A small masked image model, trained from scratch: adamw at rate 0.0016.
Rows from block 6 of the encoder of a small masked image model, named by matrix and row number. Rows with one number belong to one neuron. Each number is 200 + 40 x the weight over its row's rms, rounded and kept within 0 to 999. All counts start at 0.
After each neuron's rows are labels from the 100 images, of 14848, where the neuron reaches its highest value: "colour at peak" is the nearest of a few named colours to the mean colour under the peak. Only what is clearly more common there than usual is listed. The data: capsule endoscopy frames (Kvasir-Capsule). In brackets: how many of the 100.
# fc1: MLP up (encoder.blocks.6.mlp.fc1.weight, 384x192), inputs 0-191
# fc2: MLP down (encoder.blocks.6.mlp.fc2.weight, 192x384, transposed), outputs 0-191

fc1.289,237,212,237,245,155,197,213,152,185,182,186,130,170,239,122,198,229,151,217,148,225,175,239,297,186,180,238,154,179,242,210,169,194,211,227,218,161,241,241,193,227,169,239,161,113,221,222,159,142,185,210,148,217,201,169,252,256,191,220,197,192,248,229,156,163,188,205,159,213,216,163,234,188,148,220,184,257,192,225,168,221,204,129,271,172,157,169,121,256,243,229,268,173,211,234,237,237,253,272,205,158,149,161,244,246,215,204,187,269,172,226,173,226,160,196,247,237,256,184,284,235,202,273,246,259,205,183,211,146,138,247,166,181,198,172,153,253,137,209,254,267,233,194,186,158,226,99,199,126,138,212,226,163,270,261,214,239,224,212,210,200,183,260,219,214,306,183,160,162,131,186,122,214,207,250,202,202,187,200,190,247,258,224,222,223,209,170,237,190,134,214,239
fc2.289,175,197,182,167,151,249,235,220,163,188,270,141,92,162,165,190,216,187,258,227,131,173,217,146,202,208,298,225,193,184,243,223,200,183,122,222,246,168,248,227,147,249,204,202,232,213,202,169,284,170,273,233,216,209,180,211,202,229,179,130,219,165,179,223,190,154,164,184,218,200,263,155,202,240,204,207,153,201,96,202,177,270,165,161,227,249,204,211,182,177,92,204,207,274,197,258,216,108,159,193,204,246,267,231,210,172,180,179,187,167,200,187,134,189,220,202,252,161,242,131,141,239,193,244,206,193,227,173,200,261,164,220,129,251,209,211,191,234,254,149,224,210,223,189,255,227,164,204,200,239,120,130,235,219,173,218,191,247,247,178,211,119,192,182,197,218,228,217,198,196,248,233,172,219,207,192,178,327,162,168,227,171,191,207,144,262,164,124,165,186,196,269
colour at peak: black (100)

fc1.72,198,232,163,250,115,178,167,187,156,185,262,179,199,244,172,173,129,249,227,207,134,203,242,232,261,206,150,206,146,207,245,165,236,257,219,213,199,255,206,239,176,128,184,127,129,256,259,184,145,167,203,249,289,221,165,240,187,238,246,207,221,230,216,200,183,202,218,175,249,211,198,188,202,153,171,245,245,181,193,151,247,200,250,224,155,207,152,91,239,232,197,257,188,155,192,231,250,138,179,182,229,207,197,178,237,143,177,217,204,212,180,107,189,190,179,184,206,225,228,245,226,165,347,159,262,187,226,204,160,153,200,209,214,231,225,212,203,146,275,199,172,222,186,227,213,255,197,168,136,220,182,225,211,236,230,210,271,168,235,193,192,193,197,214,289,258,231,249,156,123,219,152,177,287,209,149,136,153,206,227,277,272,180,231,186,184,242,188,174,201,206,144
fc2.72,170,283,136,167,105,207,233,182,215,144,191,162,181,193,205,162,190,172,226,152,213,200,198,184,160,255,288,273,258,207,207,178,161,281,168,240,252,198,219,165,187,252,216,177,257,265,195,201,192,141,210,218,203,183,219,234,293,223,240,133,201,218,199,170,203,142,161,170,240,249,267,197,170,191,178,125,135,223,173,149,116,277,191,206,153,192,155,196,191,217,173,186,174,217,246,270,251,132,128,233,238,204,223,218,168,196,162,211,162,154,209,222,154,212,242,252,256,157,263,222,192,146,181,207,215,206,203,174,216,260,187,219,166,203,213,166,176,182,195,163,150,215,171,175,161,219,150,192,166,168,187,204,223,265,252,245,221,165,241,173,269,151,189,120,114,225,211,211,233,167,164,241,190,187,232,192,172,222,155,114,232,161,229,206,152,292,240,197,172,265,104,216
colour at peak: black (100)

fc1.4,200,283,196,107,190,189,193,164,141,225,204,180,233,274,126,166,213,198,235,182,188,185,210,199,217,149,149,149,125,161,209,191,159,228,209,117,154,205,228,198,155,194,175,145,263,184,277,260,170,287,246,198,210,172,178,235,280,240,260,196,191,194,254,158,190,209,201,211,182,153,147,215,251,223,213,274,229,174,198,232,172,232,206,230,183,185,232,222,187,182,200,178,155,175,245,236,268,154,187,128,212,118,186,156,188,229,154,217,183,162,165,162,215,180,178,245,179,295,156,93,209,227,247,180,253,227,214,159,227,149,245,216,174,165,205,220,186,136,236,172,207,241,233,185,193,233,144,236,273,239,199,214,160,211,226,266,212,187,184,254,155,149,179,204,229,233,159,168,319,175,182,320,183,226,171,189,202,201,206,186,217,278,186,194,197,134,221,181,261,164,149,210
fc2.4,205,193,222,278,273,171,236,203,177,214,115,233,100,185,229,248,181,256,252,250,185,177,239,206,166,207,184,173,266,212,218,247,237,186,264,217,245,141,275,252,227,168,194,207,108,187,200,263,162,267,177,208,155,242,246,214,233,150,257,170,137,246,225,239,228,248,186,216,260,245,143,237,207,238,236,204,180,158,230,256,223,172,291,272,163,228,178,149,194,235,156,161,226,95,220,171,225,187,178,177,191,256,151,232,235,143,205,232,172,191,188,207,169,222,231,164,175,125,241,254,267,200,217,176,252,192,223,232,239,219,216,200,172,163,179,190,207,270,166,164,116,216,213,149,220,170,226,242,239,196,214,203,191,134,213,187,195,142,180,263,199,181,121,190,157,224,233,216,108,234,245,124,215,200,230,203,228,120,205,203,191,186,215,147,207,155,238,234,234,228,195,159
colour at peak: white (44)

fc1.101,205,219,229,219,218,255,215,222,229,236,224,225,213,186,160,215,129,234,269,185,234,171,186,216,202,204,164,206,150,232,193,184,186,231,262,146,155,311,182,195,208,194,236,184,142,124,193,167,157,300,176,208,149,208,200,226,150,119,166,193,275,128,225,117,223,206,252,157,177,218,168,205,149,248,215,186,253,138,225,199,208,200,190,214,201,197,199,162,169,209,262,189,110,200,214,162,215,196,142,180,171,196,205,159,201,235,274,210,244,137,147,194,216,163,163,211,164,187,232,242,237,235,293,244,262,196,199,172,217,139,214,172,206,172,175,200,186,158,165,170,277,232,261,189,241,173,189,258,240,249,236,141,229,159,166,161,269,230,206,175,101,191,234,212,220,202,151,219,167,171,174,138,189,225,183,227,137,170,193,142,190,215,216,259,330,108,205,227,218,180,136,161
fc2.101,175,223,220,193,129,250,152,154,191,184,242,187,164,127,176,220,229,235,160,201,109,219,252,209,197,197,220,212,147,177,194,180,155,177,195,218,200,159,222,228,257,180,245,205,211,269,82,246,182,225,158,155,214,184,147,162,176,153,209,125,191,241,181,173,174,223,203,118,229,260,268,115,195,239,263,200,239,209,231,90,177,221,233,207,196,165,283,137,176,131,211,144,236,230,145,206,197,163,190,214,189,123,245,207,168,201,127,239,221,224,209,219,275,236,153,257,139,236,236,229,168,240,198,219,217,308,266,200,211,132,221,306,220,228,247,214,130,216,199,238,235,222,191,164,235,175,177,252,151,207,158,189,166,195,240,212,209,234,239,211,234,174,188,198,157,177,193,164,189,159,208,227,196,208,139,188,168,229,277,229,224,201,157,160,190,230,246,186,145,131,185,201
colour at peak: black (54)

fc1.33,168,161,181,110,237,313,204,236,194,212,145,206,155,254,146,276,186,192,211,200,191,162,159,204,193,189,182,147,191,203,167,198,197,200,193,224,229,194,227,178,148,173,163,204,270,121,254,236,120,190,247,250,195,138,202,273,242,211,152,172,233,199,208,197,230,226,245,175,188,216,141,184,193,221,166,225,220,176,172,199,163,207,182,236,194,202,173,241,180,181,185,201,213,203,245,260,210,155,183,136,216,211,188,146,208,192,224,213,130,158,196,196,220,196,215,162,205,258,153,124,204,142,182,219,197,197,208,205,182,182,171,226,160,210,192,168,231,200,269,184,192,259,230,221,240,307,171,247,275,213,156,169,267,268,121,230,197,188,167,187,171,193,201,132,267,203,223,291,361,152,163,348,166,192,228,259,217,225,209,234,175,200,197,204,189,215,250,163,230,152,208,244
fc2.33,225,170,258,209,198,196,136,212,174,269,184,237,183,189,183,255,209,214,169,211,193,205,184,290,179,217,202,203,279,188,186,243,252,243,199,147,192,163,244,195,237,264,133,214,187,242,179,264,146,181,168,196,152,210,225,143,255,138,244,161,191,298,266,193,209,216,220,241,215,235,113,148,185,201,217,201,208,189,194,228,165,175,205,270,269,208,237,123,237,231,208,172,250,274,216,155,152,209,276,259,145,171,201,251,210,186,146,198,171,240,245,217,200,171,226,168,118,186,211,172,264,218,255,139,185,234,201,160,153,202,202,245,211,183,201,211,213,280,155,196,142,283,163,193,206,119,167,195,253,183,213,201,145,93,270,239,205,158,213,276,255,200,86,193,145,192,144,195,184,181,231,191,182,208,154,203,223,152,182,218,204,232,137,176,225,192,179,220,163,205,140,181
colour at peak: white (46)

fc1.361,169,159,203,204,213,207,231,161,211,135,214,126,168,209,175,211,268,155,213,176,209,218,163,215,210,205,266,187,225,110,210,181,189,182,150,224,168,201,238,225,150,195,139,188,214,225,110,236,175,245,196,148,181,153,108,177,161,224,205,225,101,255,189,212,192,175,224,258,183,147,195,241,179,233,234,226,131,169,236,187,272,201,225,265,103,188,174,102,231,232,143,239,139,167,172,271,222,219,201,145,175,220,239,241,157,174,223,235,221,183,109,150,199,142,135,233,133,226,155,199,257,175,255,236,283,180,192,132,225,200,252,230,242,254,187,229,189,159,182,187,191,253,199,253,181,262,151,133,223,217,163,186,179,258,251,207,210,131,236,201,211,204,227,170,311,227,207,191,241,171,144,215,169,216,276,164,208,218,209,217,253,242,213,203,182,210,193,169,207,184,240,161
fc2.361,158,150,232,183,300,228,165,133,159,276,247,167,120,212,244,191,193,212,236,222,192,168,168,228,276,164,116,202,204,247,193,262,224,181,254,172,114,222,175,222,226,169,133,206,219,199,169,268,177,164,201,262,211,178,158,156,152,195,201,185,199,183,269,212,183,211,259,205,248,178,138,244,167,176,183,176,206,111,226,210,308,179,104,296,189,206,225,193,200,176,227,218,162,164,171,174,156,218,210,156,132,204,210,154,217,232,241,174,241,177,224,178,234,131,270,225,98,215,283,220,186,207,197,178,201,206,255,220,204,152,202,274,166,213,227,259,315,197,178,218,244,191,161,153,247,174,187,206,164,218,217,199,173,249,268,220,124,217,201,214,165,187,188,209,203,234,199,155,200,223,246,203,176,192,204,205,124,169,219,229,166,217,197,132,249,203,155,165,248,239,191,174
colour at peak: black (60)

fc1.87,228,171,231,226,197,181,212,230,83,254,105,161,181,184,96,153,199,179,191,144,230,182,191,203,247,234,183,160,184,261,254,253,174,221,197,219,216,158,194,204,132,189,156,186,130,158,156,213,151,140,195,227,246,218,217,197,182,233,227,224,246,177,166,266,277,222,272,167,135,220,198,242,220,168,143,246,190,209,186,190,200,173,185,212,210,186,165,214,235,170,113,207,186,168,166,172,144,197,199,196,215,181,243,147,177,143,221,206,171,202,186,110,225,208,196,156,253,191,217,168,219,283,227,159,161,258,143,195,219,186,147,258,229,207,173,175,275,136,301,159,236,223,243,182,225,155,195,332,232,245,181,176,231,162,200,231,178,244,136,147,193,207,257,178,234,221,231,232,173,170,216,148,181,272,241,205,187,249,215,239,282,196,256,188,197,164,260,211,261,195,201,202
fc2.87,147,207,147,225,188,274,187,226,236,262,236,160,162,228,232,176,183,232,255,194,247,193,211,142,165,245,206,197,285,221,167,208,225,221,132,243,174,99,208,239,126,221,302,254,167,231,208,213,203,207,200,163,152,191,154,235,234,216,237,162,159,108,234,120,199,221,232,228,198,240,147,238,178,233,217,125,121,164,181,232,288,206,264,189,142,208,175,187,136,143,150,212,219,225,262,249,217,160,215,246,208,217,198,241,220,220,213,207,185,223,225,222,149,251,181,227,208,175,134,222,172,168,167,243,240,172,251,257,183,226,268,186,164,151,197,146,225,227,205,169,156,171,156,205,256,129,207,162,140,126,215,215,211,232,249,279,161,232,213,180,198,185,179,148,215,252,211,145,167,263,238,177,170,223,166,166,155,172,161,227,232,166,274,183,238,259,241,255,167,183,172,238
colour at peak: black (39)

fc1.36,192,175,210,279,258,162,254,242,287,171,186,198,149,216,268,287,231,208,251,203,163,209,139,194,250,191,236,220,212,167,190,204,172,126,197,228,223,182,235,250,212,206,170,206,84,170,198,201,149,268,223,253,317,184,161,265,196,219,171,171,225,200,196,134,244,162,186,174,187,177,186,201,184,247,223,223,182,255,214,171,193,233,195,245,164,220,257,171,241,218,176,188,171,176,269,217,203,187,170,251,174,241,215,162,230,189,165,166,246,157,159,171,108,198,137,279,198,218,177,212,190,231,248,249,223,246,174,164,225,167,228,222,259,172,210,164,271,149,224,115,250,246,195,163,214,251,188,171,198,168,169,234,221,236,160,157,297,216,254,162,199,236,216,176,177,224,185,260,127,162,211,115,202,189,205,246,185,316,217,149,242,200,160,207,207,231,239,213,267,185,232,232
fc2.36,185,255,223,189,234,164,233,197,234,234,244,178,191,124,233,202,234,152,161,292,167,199,253,171,148,204,240,190,204,195,163,134,216,182,139,180,200,214,221,171,150,225,242,157,204,121,169,291,146,197,258,191,163,223,199,190,260,226,179,214,200,238,257,344,199,250,180,253,208,220,223,194,218,174,139,249,153,213,91,175,203,155,187,286,187,173,184,215,192,237,216,227,278,212,214,163,240,248,231,241,186,252,197,200,220,120,208,170,181,208,167,132,163,190,220,245,168,194,180,234,207,121,194,207,121,191,254,269,172,292,90,200,182,185,198,237,215,200,220,166,128,222,173,146,150,261,195,199,230,176,165,195,132,285,183,230,211,186,168,228,230,196,188,176,196,244,268,160,201,218,184,192,176,210,178,237,196,222,187,239,160,178,187,131,205,226,150,170,185,278,195,164
colour at peak: black (94)