python train.py --dataset="capsule endoscopy frames (Kvasir-Capsule)" --encoder_norm_position="pre" --encoder_bias="none" --encoder_qk_norm=false --encoder_num_experts=4 --encoder_moe_every=2 --encoder_expert_mlp_ratio=0.25 --encoder_patch_size=[8, 8] --encoder_width=192 --cautious_weight_decay=true --decay_fraction=0.4
Rows from block 7 of the encoder of a small masked image model, named by matrix and row number. Rows with one number within an expert belong to one neuron, the router's apart. Each number is 500 + 40 x the weight over its row's rms, rounded and kept within 0 to 999. All counts start at 0. Numbers have three digits each.
Before each expert's rows are labels from the 100 images, of 14848, where the router gives the expert most weight on average: "place" is the part of the image that holds the peak. Only what is clearly more common there than usual is listed. The data: capsule endoscopy frames (Kvasir-Capsule).
# router: router (encoder.blocks.7.mlp.router.weight, 4x192), inputs 96-191
# up: expert up (encoder.blocks.7.mlp.up, 4x48x192), inputs 96-191
# down: expert down (encoder.blocks.7.mlp.down, 4x192x48, transposed), outputs 96-191

# expert 1
place: bottom right
router.1:516525487499492510557504546555530489519489474441535536439522429593485501420524485599471489431561539489411540480506518564517530545513467461484517558492500441521554470559420507507432545525458469525486466530517503509480444508443453526504491517514533565571523463547488592498549532518557515483
up.11:512440502467590462516452500465457462460472509489505534473491510472467526483474495532504520461547576481398508447565489493507499522575541522486542548518471431480604515510513568532502538439480475526494517495511567496479543455430551482497495552508552513488477493489554419479566472556532538494
down.11:575496503460516523472493407493558508515481521538507492562517475467481510485529474447484488548448510483540525470561586522417490554437492496491539468448502541495526479480553471490549418541498539473456420526571522536513495485496517502457431390486491516450549486534490579474512438473495465532
up.12:520539561430611490478547552504508548451499511455601488511461466558489495488545504478502526502480480465448542482480490503481542493458570522427606455435473554486508497491533523429572520559471518469443539522516505456488527494527466467472427495420468552436541590487502503548509490473503553491
down.12:432500458497539446500555470501528434424508514530482509483532473459512435545513461532534509522495492579488537474535484568429514496502440497467471526477561491463441491501457552620517467560585533509544546485482468512530519507546512510519526462454445490526552537492456499600587415523523505477
up.13:440525498473483499524432468438517495466571478399517521489497515520481573418520495543439474507504424495484466485553426545470480570484567525539468532507477516542532477478499559430503584544477557499410555578444531507479489541439464512525507533421532456578529490540478477507524504437427552526
down.13:517514534481512474521506473470485498544521496470566477482565490516471528442483473532572525517526519459548498427546531570480493436475475475453510529586487517455495474508469528450472481561491472485434531527457461468458484466485468630514554487525532508542486566527489490540463512439516488459
up.14:534433473485565473522493565456484452515463497547471527444519461525466489499528454520527522539473510455530444506439450474490434480536540499459565482502497443479509517461494492423470534402497509450475589449460495434473526453480546525521581522456505474433518575523538521594564515558410475594
down.14:447485467561487366571462558509487515512466565502487481488504413550505449550517525526422572515493450473517517498518486519495491496483423498437488482514441520480510484514390555472505566494543498498545570501464585505501539476445539549474502613469562440483433498500469443490507538500555521504
up.15:485476507510513398581471453546537539380482456466523467506432517548491504471490516506471520565531503535453493510609464489507532556439511544456525555488485589561600502572489477443483502474432514469501585520524574490510491460505466491526464523428515509505473512434491469481446467415515523533
down.15:504471566525560512415504540480489465469494468478531488497489446477455521530565515500523541459513533519485538437476462491482529506428487496488544508481441452551470498533471439550563400543531533564492410511452446459422515504537489470585482526514467539517547485539499449483488500536520472448
up.16:514452502485530547560480553431464436472480504553500449473526588470500531512475446523579465502517502474462468521459451540564519511461452502521522546543437503522516453467514496468569553425526533523517540479539580565488463470444431509538598532557451573472477495487554492526561481515534523538
down.16:582448476513579543474501572465451522474449523496515518518528520525491525529468551546510497451500523527489555435431580478515494516560465527464552529486493507477575516531446490530593544468560434545460485377542510488539508453485537517541532463521474480428489516503494564530492492516506480520
up.17:536523511532526494574531412498557448475444484521554451474471520418526532501461447579552475553522551529455458527518450480511524446518491489499485468513473476508484547482519587512492484454545476520567531483474640552448494527491507491525488436470440549493488502494484475480464522522533480584
down.17:464589452586424559414490448494435489565490533511543469487457466458490486494538529518510516511457527498528518561503486442509558478482461447459486476488531482577465474489521476464511533440501561502509451504518574469551509484531504467542490524557502495481451490494546512492498571523514466413
up.18:504488500559490462546517499560498521468458466462515438449504445532495460481520509521463551501482480510423536486541425495551491539470558543512486505509442482507550471521472500498441524472496532449504502525516551485525539442518530498504479488412493527547426511432481532458477521432513516536
down.18:550488503475467507519532516457540437501500472464497579488411509530517501516561560443451477485446531578482468436495456435468480504566526478467482517475529516564502449444517494524555436521497502516519443481527574497424513523503492482586468516468510542488510428474534429466535483550541443515
up.19:476445452541585526552574517484520478498540363469518526473502491475492460519456492553452500509495400458526490541503393455492506439548509619548544532457494506512485496460493473487596562503553533559531478560517529539487501451522513451569473489500487479537432526532489482440523435424534561463
down.19:461493441500434521479510565496530536547474407456507497460507498475406438505514495509433509409527516506515522486523508492572448562512511558479546434512564481461504445401485528489491460476573435516459394419461540441509477442503517532530445435457506418456425479481482502454513496542532502517
up.20:481534494453567540453513514490545572485513464431490495510514502525456564535504610506533480511473489432494535487570458515501510540463561634451579418547414553476502438490534540509533623552447489470433507472507558477547482530413448530439516458519519508494545529513527445509504512513464493509
down.20:449481464483550548547547509503453393536496489548462459471515543474451528471477470483577560478514498540558543537464484518491520499503477448494491489534524474436436500495499533453500494524543508547534524564513451558530542450519524435461515562475494501468507561492555539607445502552471513520

# expert 0
place: middle right
router.0:473504533485456509434542549496500553515491443556504483509511482483496491559472510517452503479463458478568495521437436413485475457461475505554463429467490471439460532498458418546402567481507532452532506456445497504566482472485518524481564515466474493438513492536484547473549564492468535464
up.11:535443473459539510482492517532521449570469411494519439461477523477489462517547500474546465515458456426531477556478489477481460453482472582561467494504489541496533459522509450484444501477521562487520465525556528423518514457504491449516457533468440476507461590529536480426537463563440526402
down.11:510462497546475549492543476458461548494426514506519512477515527504576521475530472485536499547521434475430466412417565499481491534473518483454515510521477599466469470461479519525508549497513525492477442453362489545484509465519556518493551518493530607472497513455505526529524504497558435487
up.12:500562470575475485496560455495490505626481505527474480454528435515468561446565491525453517528429487409523497462494467534534542470481540523545484476561494487488498464462479491494478508555526500477404476491453480500490553509533578528506510430553474464467486571493542527476476517448351558481
down.12:535462456504548491494481516519539513495510595483561495572446508490447494467446445501524535574524499559456462511536531484459452500507471506494504488523500466514609575444523520491536497473448453470489498510503485462487510563392502576495549541518525513522504513479518425513570422522578515498
up.13:480504495455525472513491467498502487504432453524504459507521489482463560466490539450490537501477492504606414516475479463491473534463524506551451541475477542503571517468471470448537575458511531453524635465428491607486512499551554504495551509488476444455567477551479534493540520516447569517
down.13:510512600507562518482488502533549508442515485543542495576535499509459461519567517482458420488425471536374484491593541512534469508547535511459517549521503478466513522549550487501511491512464454540513488507604457460551503473486494506459467519500426582436484533417504524564505474515519486471
up.14:486459509538583547476476509461513367526539584508452516484510546536473469607428459490504420505532480472506470492491513503497498479519474536463501545462453462465519497489547457515517541475541522482516492575533523451560495474476482557517588460513510466405432462528538394523446425475522511480
down.14:524483432486467494530587428533426516479522468589532480439513557444471529459445478521501529524494497473514551505535526500424464528472481511420481409558449564452422507525471545492537517502500525517439468491547508434528497478534484489605472470498573509550492545477469522526502547487461515539
up.15:489428494459494441473521514465444439470491511525514528533508474503520454560402521476521493448577513439499470510472517455458512524488519503441573520469452440491493492496455495565521535426519589538529524520483578531504515491502588550514575452419538523456516467505460500495487484467505499495
down.15:495509534505499508556513495479544522518493491533509511489531534477523509506593483500469515531497477589516553466591467550468468477479469511455414485481569568484487500555429555468542520599462473489429555488474481432467512478578492521551462479551524471506559460537476445516527540582521500540
up.16:479541469500484443519492515466496493531496482484515486522532431537508528458561494475493488488447446503493477553503511511512475548529532442542590491426512445528525488511550447469540575484547475485523496521502485449625529488436566451480480505506556513517548526465541524479479436526445513581
down.16:517506474482498489540465523502509480480468636504550464526580504519530491471499504496471446510509481514554511446559462529518531528459536431499488563559470413506485484505519514454502487514504487548497569508520501475501499511563450429479456455517501540505516441485529424513492464550519517497
up.17:476436508484474400478496490428424481528501478515510517475507507517554477537465503512550547503582450446491482449465471458518534527500546524398485492516465484496462505525457511577506472489455514532460520445472536528450504473543514574593557433456471552518460464464512495558501550458513511472
down.17:515500472456513524501488392514524538480492523475539441491495513451506526487512489483501464517471543499469468525529529557488433457475460506493456538519496511541480456465542491456512508523501427490489487575551507465458518513570494505521514488525443468562581513561468441460477529496410492535
up.18:484433503503483412476523451504512441549514486493483484493553496436462497504531509540558487539537474420471495435538444500517501553487558583494440517452488472510502490481480502470502473448552541517450497496456577551485518455507480538613461385481442531518488586494450554459489482409452452487
down.18:510426494571453576533481426540547490469523615525492508497438547446532487514537463514511497547525494518512507526511519462500504510471434546498492473517557449544512425508471445484495525500478526470488522476542499502426511578521506478500498522561513439519455473556480532512504498510469511483
up.19:438485493558447527476538481501462532542480539506475504491502470542457498555473531500505496497527469467482526428571524523457574577478569521448544512569473447554545512468476511484494514507455518517518501520487503514524424516477435558519521504492533530460517488485543468560580429490463565497
down.19:457561417409549478523461446466527502486539541505494467498491434496502449432444529486549469570511548582578425545477557514537493475450501535448453481491523513499496526541546419538510516558516505492523499455522531452465459511482467510480516452496441493507498599469514495476502516472561462467
up.20:548409542444585443537488550468509490507461429494505470498487401487476463496502519492569482410468552471471474464523450518528470451515453533477520493462456494555540474455509499449546474488519574537479563468553552471497535455533543464580538480508487520539477546440485466542523460502486482570
down.20:481505580506538469483473486471472658487480484504412484459558538522478491467474492567448554572428562436523441512480538508534486519468527497487473512459517595423504413520515462470485453482511444520496473491506457530538488457485504549530486444532490440491481480540477497519484517481539552465

# expert 3
place: top left
router.3:499521493517536472497463475461488453454546486450543512509476560463515557524534509483535477526455504553484491498552479511591557516500531520483502502494494490500491530494544588435611418521550490486507551516556507536444482507520490516513517476524458505506506535479491403497431404534547496589
up.11:516452503483466486519450486547512469450399465501410413496451473498549475494571526453533478522559512494467492472498419578614524502507583523516503502475405529486541512603501492565521507501477511450532595496486520478536466493449447548502545526495513529516494522480480507507519509536539476480
down.11:564480455449477478478481489489489498525487548452493553565483545524468522470526545506491507492499502533536548465443466543466489587467594539543520422528425564456512490512505495470491477525456476510461483443446522509498481504562529463476517541552552497482561525526535470453424503521415509552
up.12:478496460469567474505501487528495487530466464462505462474443496573519489507487524556558500518463595489500491488530461523486514522453485537465524616483451502496550449440539513501496502505489496485481584445579586506527496464539501507524542486510547504477511517470462452532495469524488539507
down.12:443435476477496568566465534539531507506518490504504515507490486499492503467606501499486466498479464539478506494477564455513454536463499452536493515514540449535558483510470502517479485509519485465528439500516415511507491479498527439468436535418561477472442468546537586537504407528533504504
up.13:528445565516547500515517558447476539473482515516482466494498453459468562468510518495555497575534513467477526508502389480510476532501492557474505454500402493454527500515453470516468547475521536521513528487524602497483438462497434463510538499466505527555541564435514499513526504440541493473
down.13:556479569496506476521533514517453513507510497479486513543542476552498549449485563492555454489457518569526517393532480493477483551474548504411480486518472494505484470466509516502526506514506427532424548474489535532461539545504557499499527486487521558516521487492424526483473453455472452509
up.14:524501573516526449487490538519530470515499520484488457515500471454457445539490501485517494454515470486463521540577449532522481491529488581532506427519488476552472544483520451502430483467458523523452359515548486489511568498462483467501444451413456540565510524525508544444515523469412497490
down.14:556548467521471522492486428531417489483498488541460520491584535432552467508489416488453518444524502435523543535495457558505480507543442505473483488489536580511409537570541520472577511552526480520463506504517408435541496467542473472484517528583495479539441519508429503506502570548518484472
up.15:561485455502506491458536478483535542514559407518534510479511469492429449486493474522560480567443427477531505534458522439486495473449562497490585540430497480485574523514421461533518547506529583457526529425453516460491474469520549466525438464568486586558470455498517535464503506502499482428
down.15:454487471517494532516507458627542488435546495586460524493502510495512548500551465475440476552478488461542536558573516485479444436509535488543474482556467633515443532580550449485533536517487535423566504514532498512499504482530524522491493505488449456584548514512477524500505459470433490499
up.16:510522506483452485568528549562449594535475567447480525507556495566498524552518489550459539497469474494451540556533480483522512514483485511468497502525439523510445461525493506512560570574487477500501519485472482481459493489481499521450478511549611486432487544463556515614527515428485512563
down.16:569457517513490501516436476499511515523476433505496482481511456531528457482480558565534502559496507427439415549524548534448485503432534469518443491379494473563579471462460531519501489466527466549424544474542503439485462508481524558511464457490561542480501543509431492459465455468477507518
up.17:448505534414537485497498598449488497450478496484501465482434435525545516548496584481530558449466483519549528494520396498516444541557604532505534480478442546515546492455533475471486565495465552478507534532522502514512478499471489505538506528494469492512511514552477489446510560546490511456
down.17:456502481497543513457519520487435445531494525521547536473497495456430494552453430527503451515575539491531465501549541548482479428433471518545457499477530428429506483493532526508449451503514490470522501500565471546508539530571490508476514483553514474545549452492535446562446440492476473549
up.18:527536472480558456518483492512455435544499526451587446451538509544476406520461485617515485508537516508466453506460430512535498494519438502480473510481423512496495522517473520578480511475532450486541511495544544412504530464433506544476489469462493534559470469516536482515466545537537541441
down.18:559472539462519508511476464559539605473499489536476536542506505526484516508518451521452582495419474439501516456514513486492458469511511507503530399523522466445510498479514542462459501505497524457437461526512498499488481484470534439484484565471497460430448588487505561500497499474465526562
up.19:528521465538494430478506525503483487465491488511507459502529524491523494528546451539485515565443408451521492566542457467461472496522393570560501575551435525542521524501477516472481496486484571464472515498554479524488534461551525504547550509484521507522498600568498557536529444439462473537
down.19:545546524494514568500455576515524490516536564494481486514448627458478500584465472499602504474501527567523426478500492525467490522482480472528463449493519526470443480389498457483489495511485443578527488527553534498477516478489495535495505508525435508552539482506558511507430486554544546435
up.20:610492453523469432557497546484528477495545482407438521461570522558532490551450540415456576514408493484437539585548489555501472489520485539532491578483475488535506461565424495462464532498541541500512475478480459527528556534547536458496514524481565433523532442471486505496506447543478499474
down.20:520520476495517479473550458467467503456452517484563526579457531453621532508467424516606539461577468517498421520475506517505496534494507574539483463511471482468556490436588506431493467470479484554539521480453529555485430497463430509556494504438473607495518513546511474440532445495515525528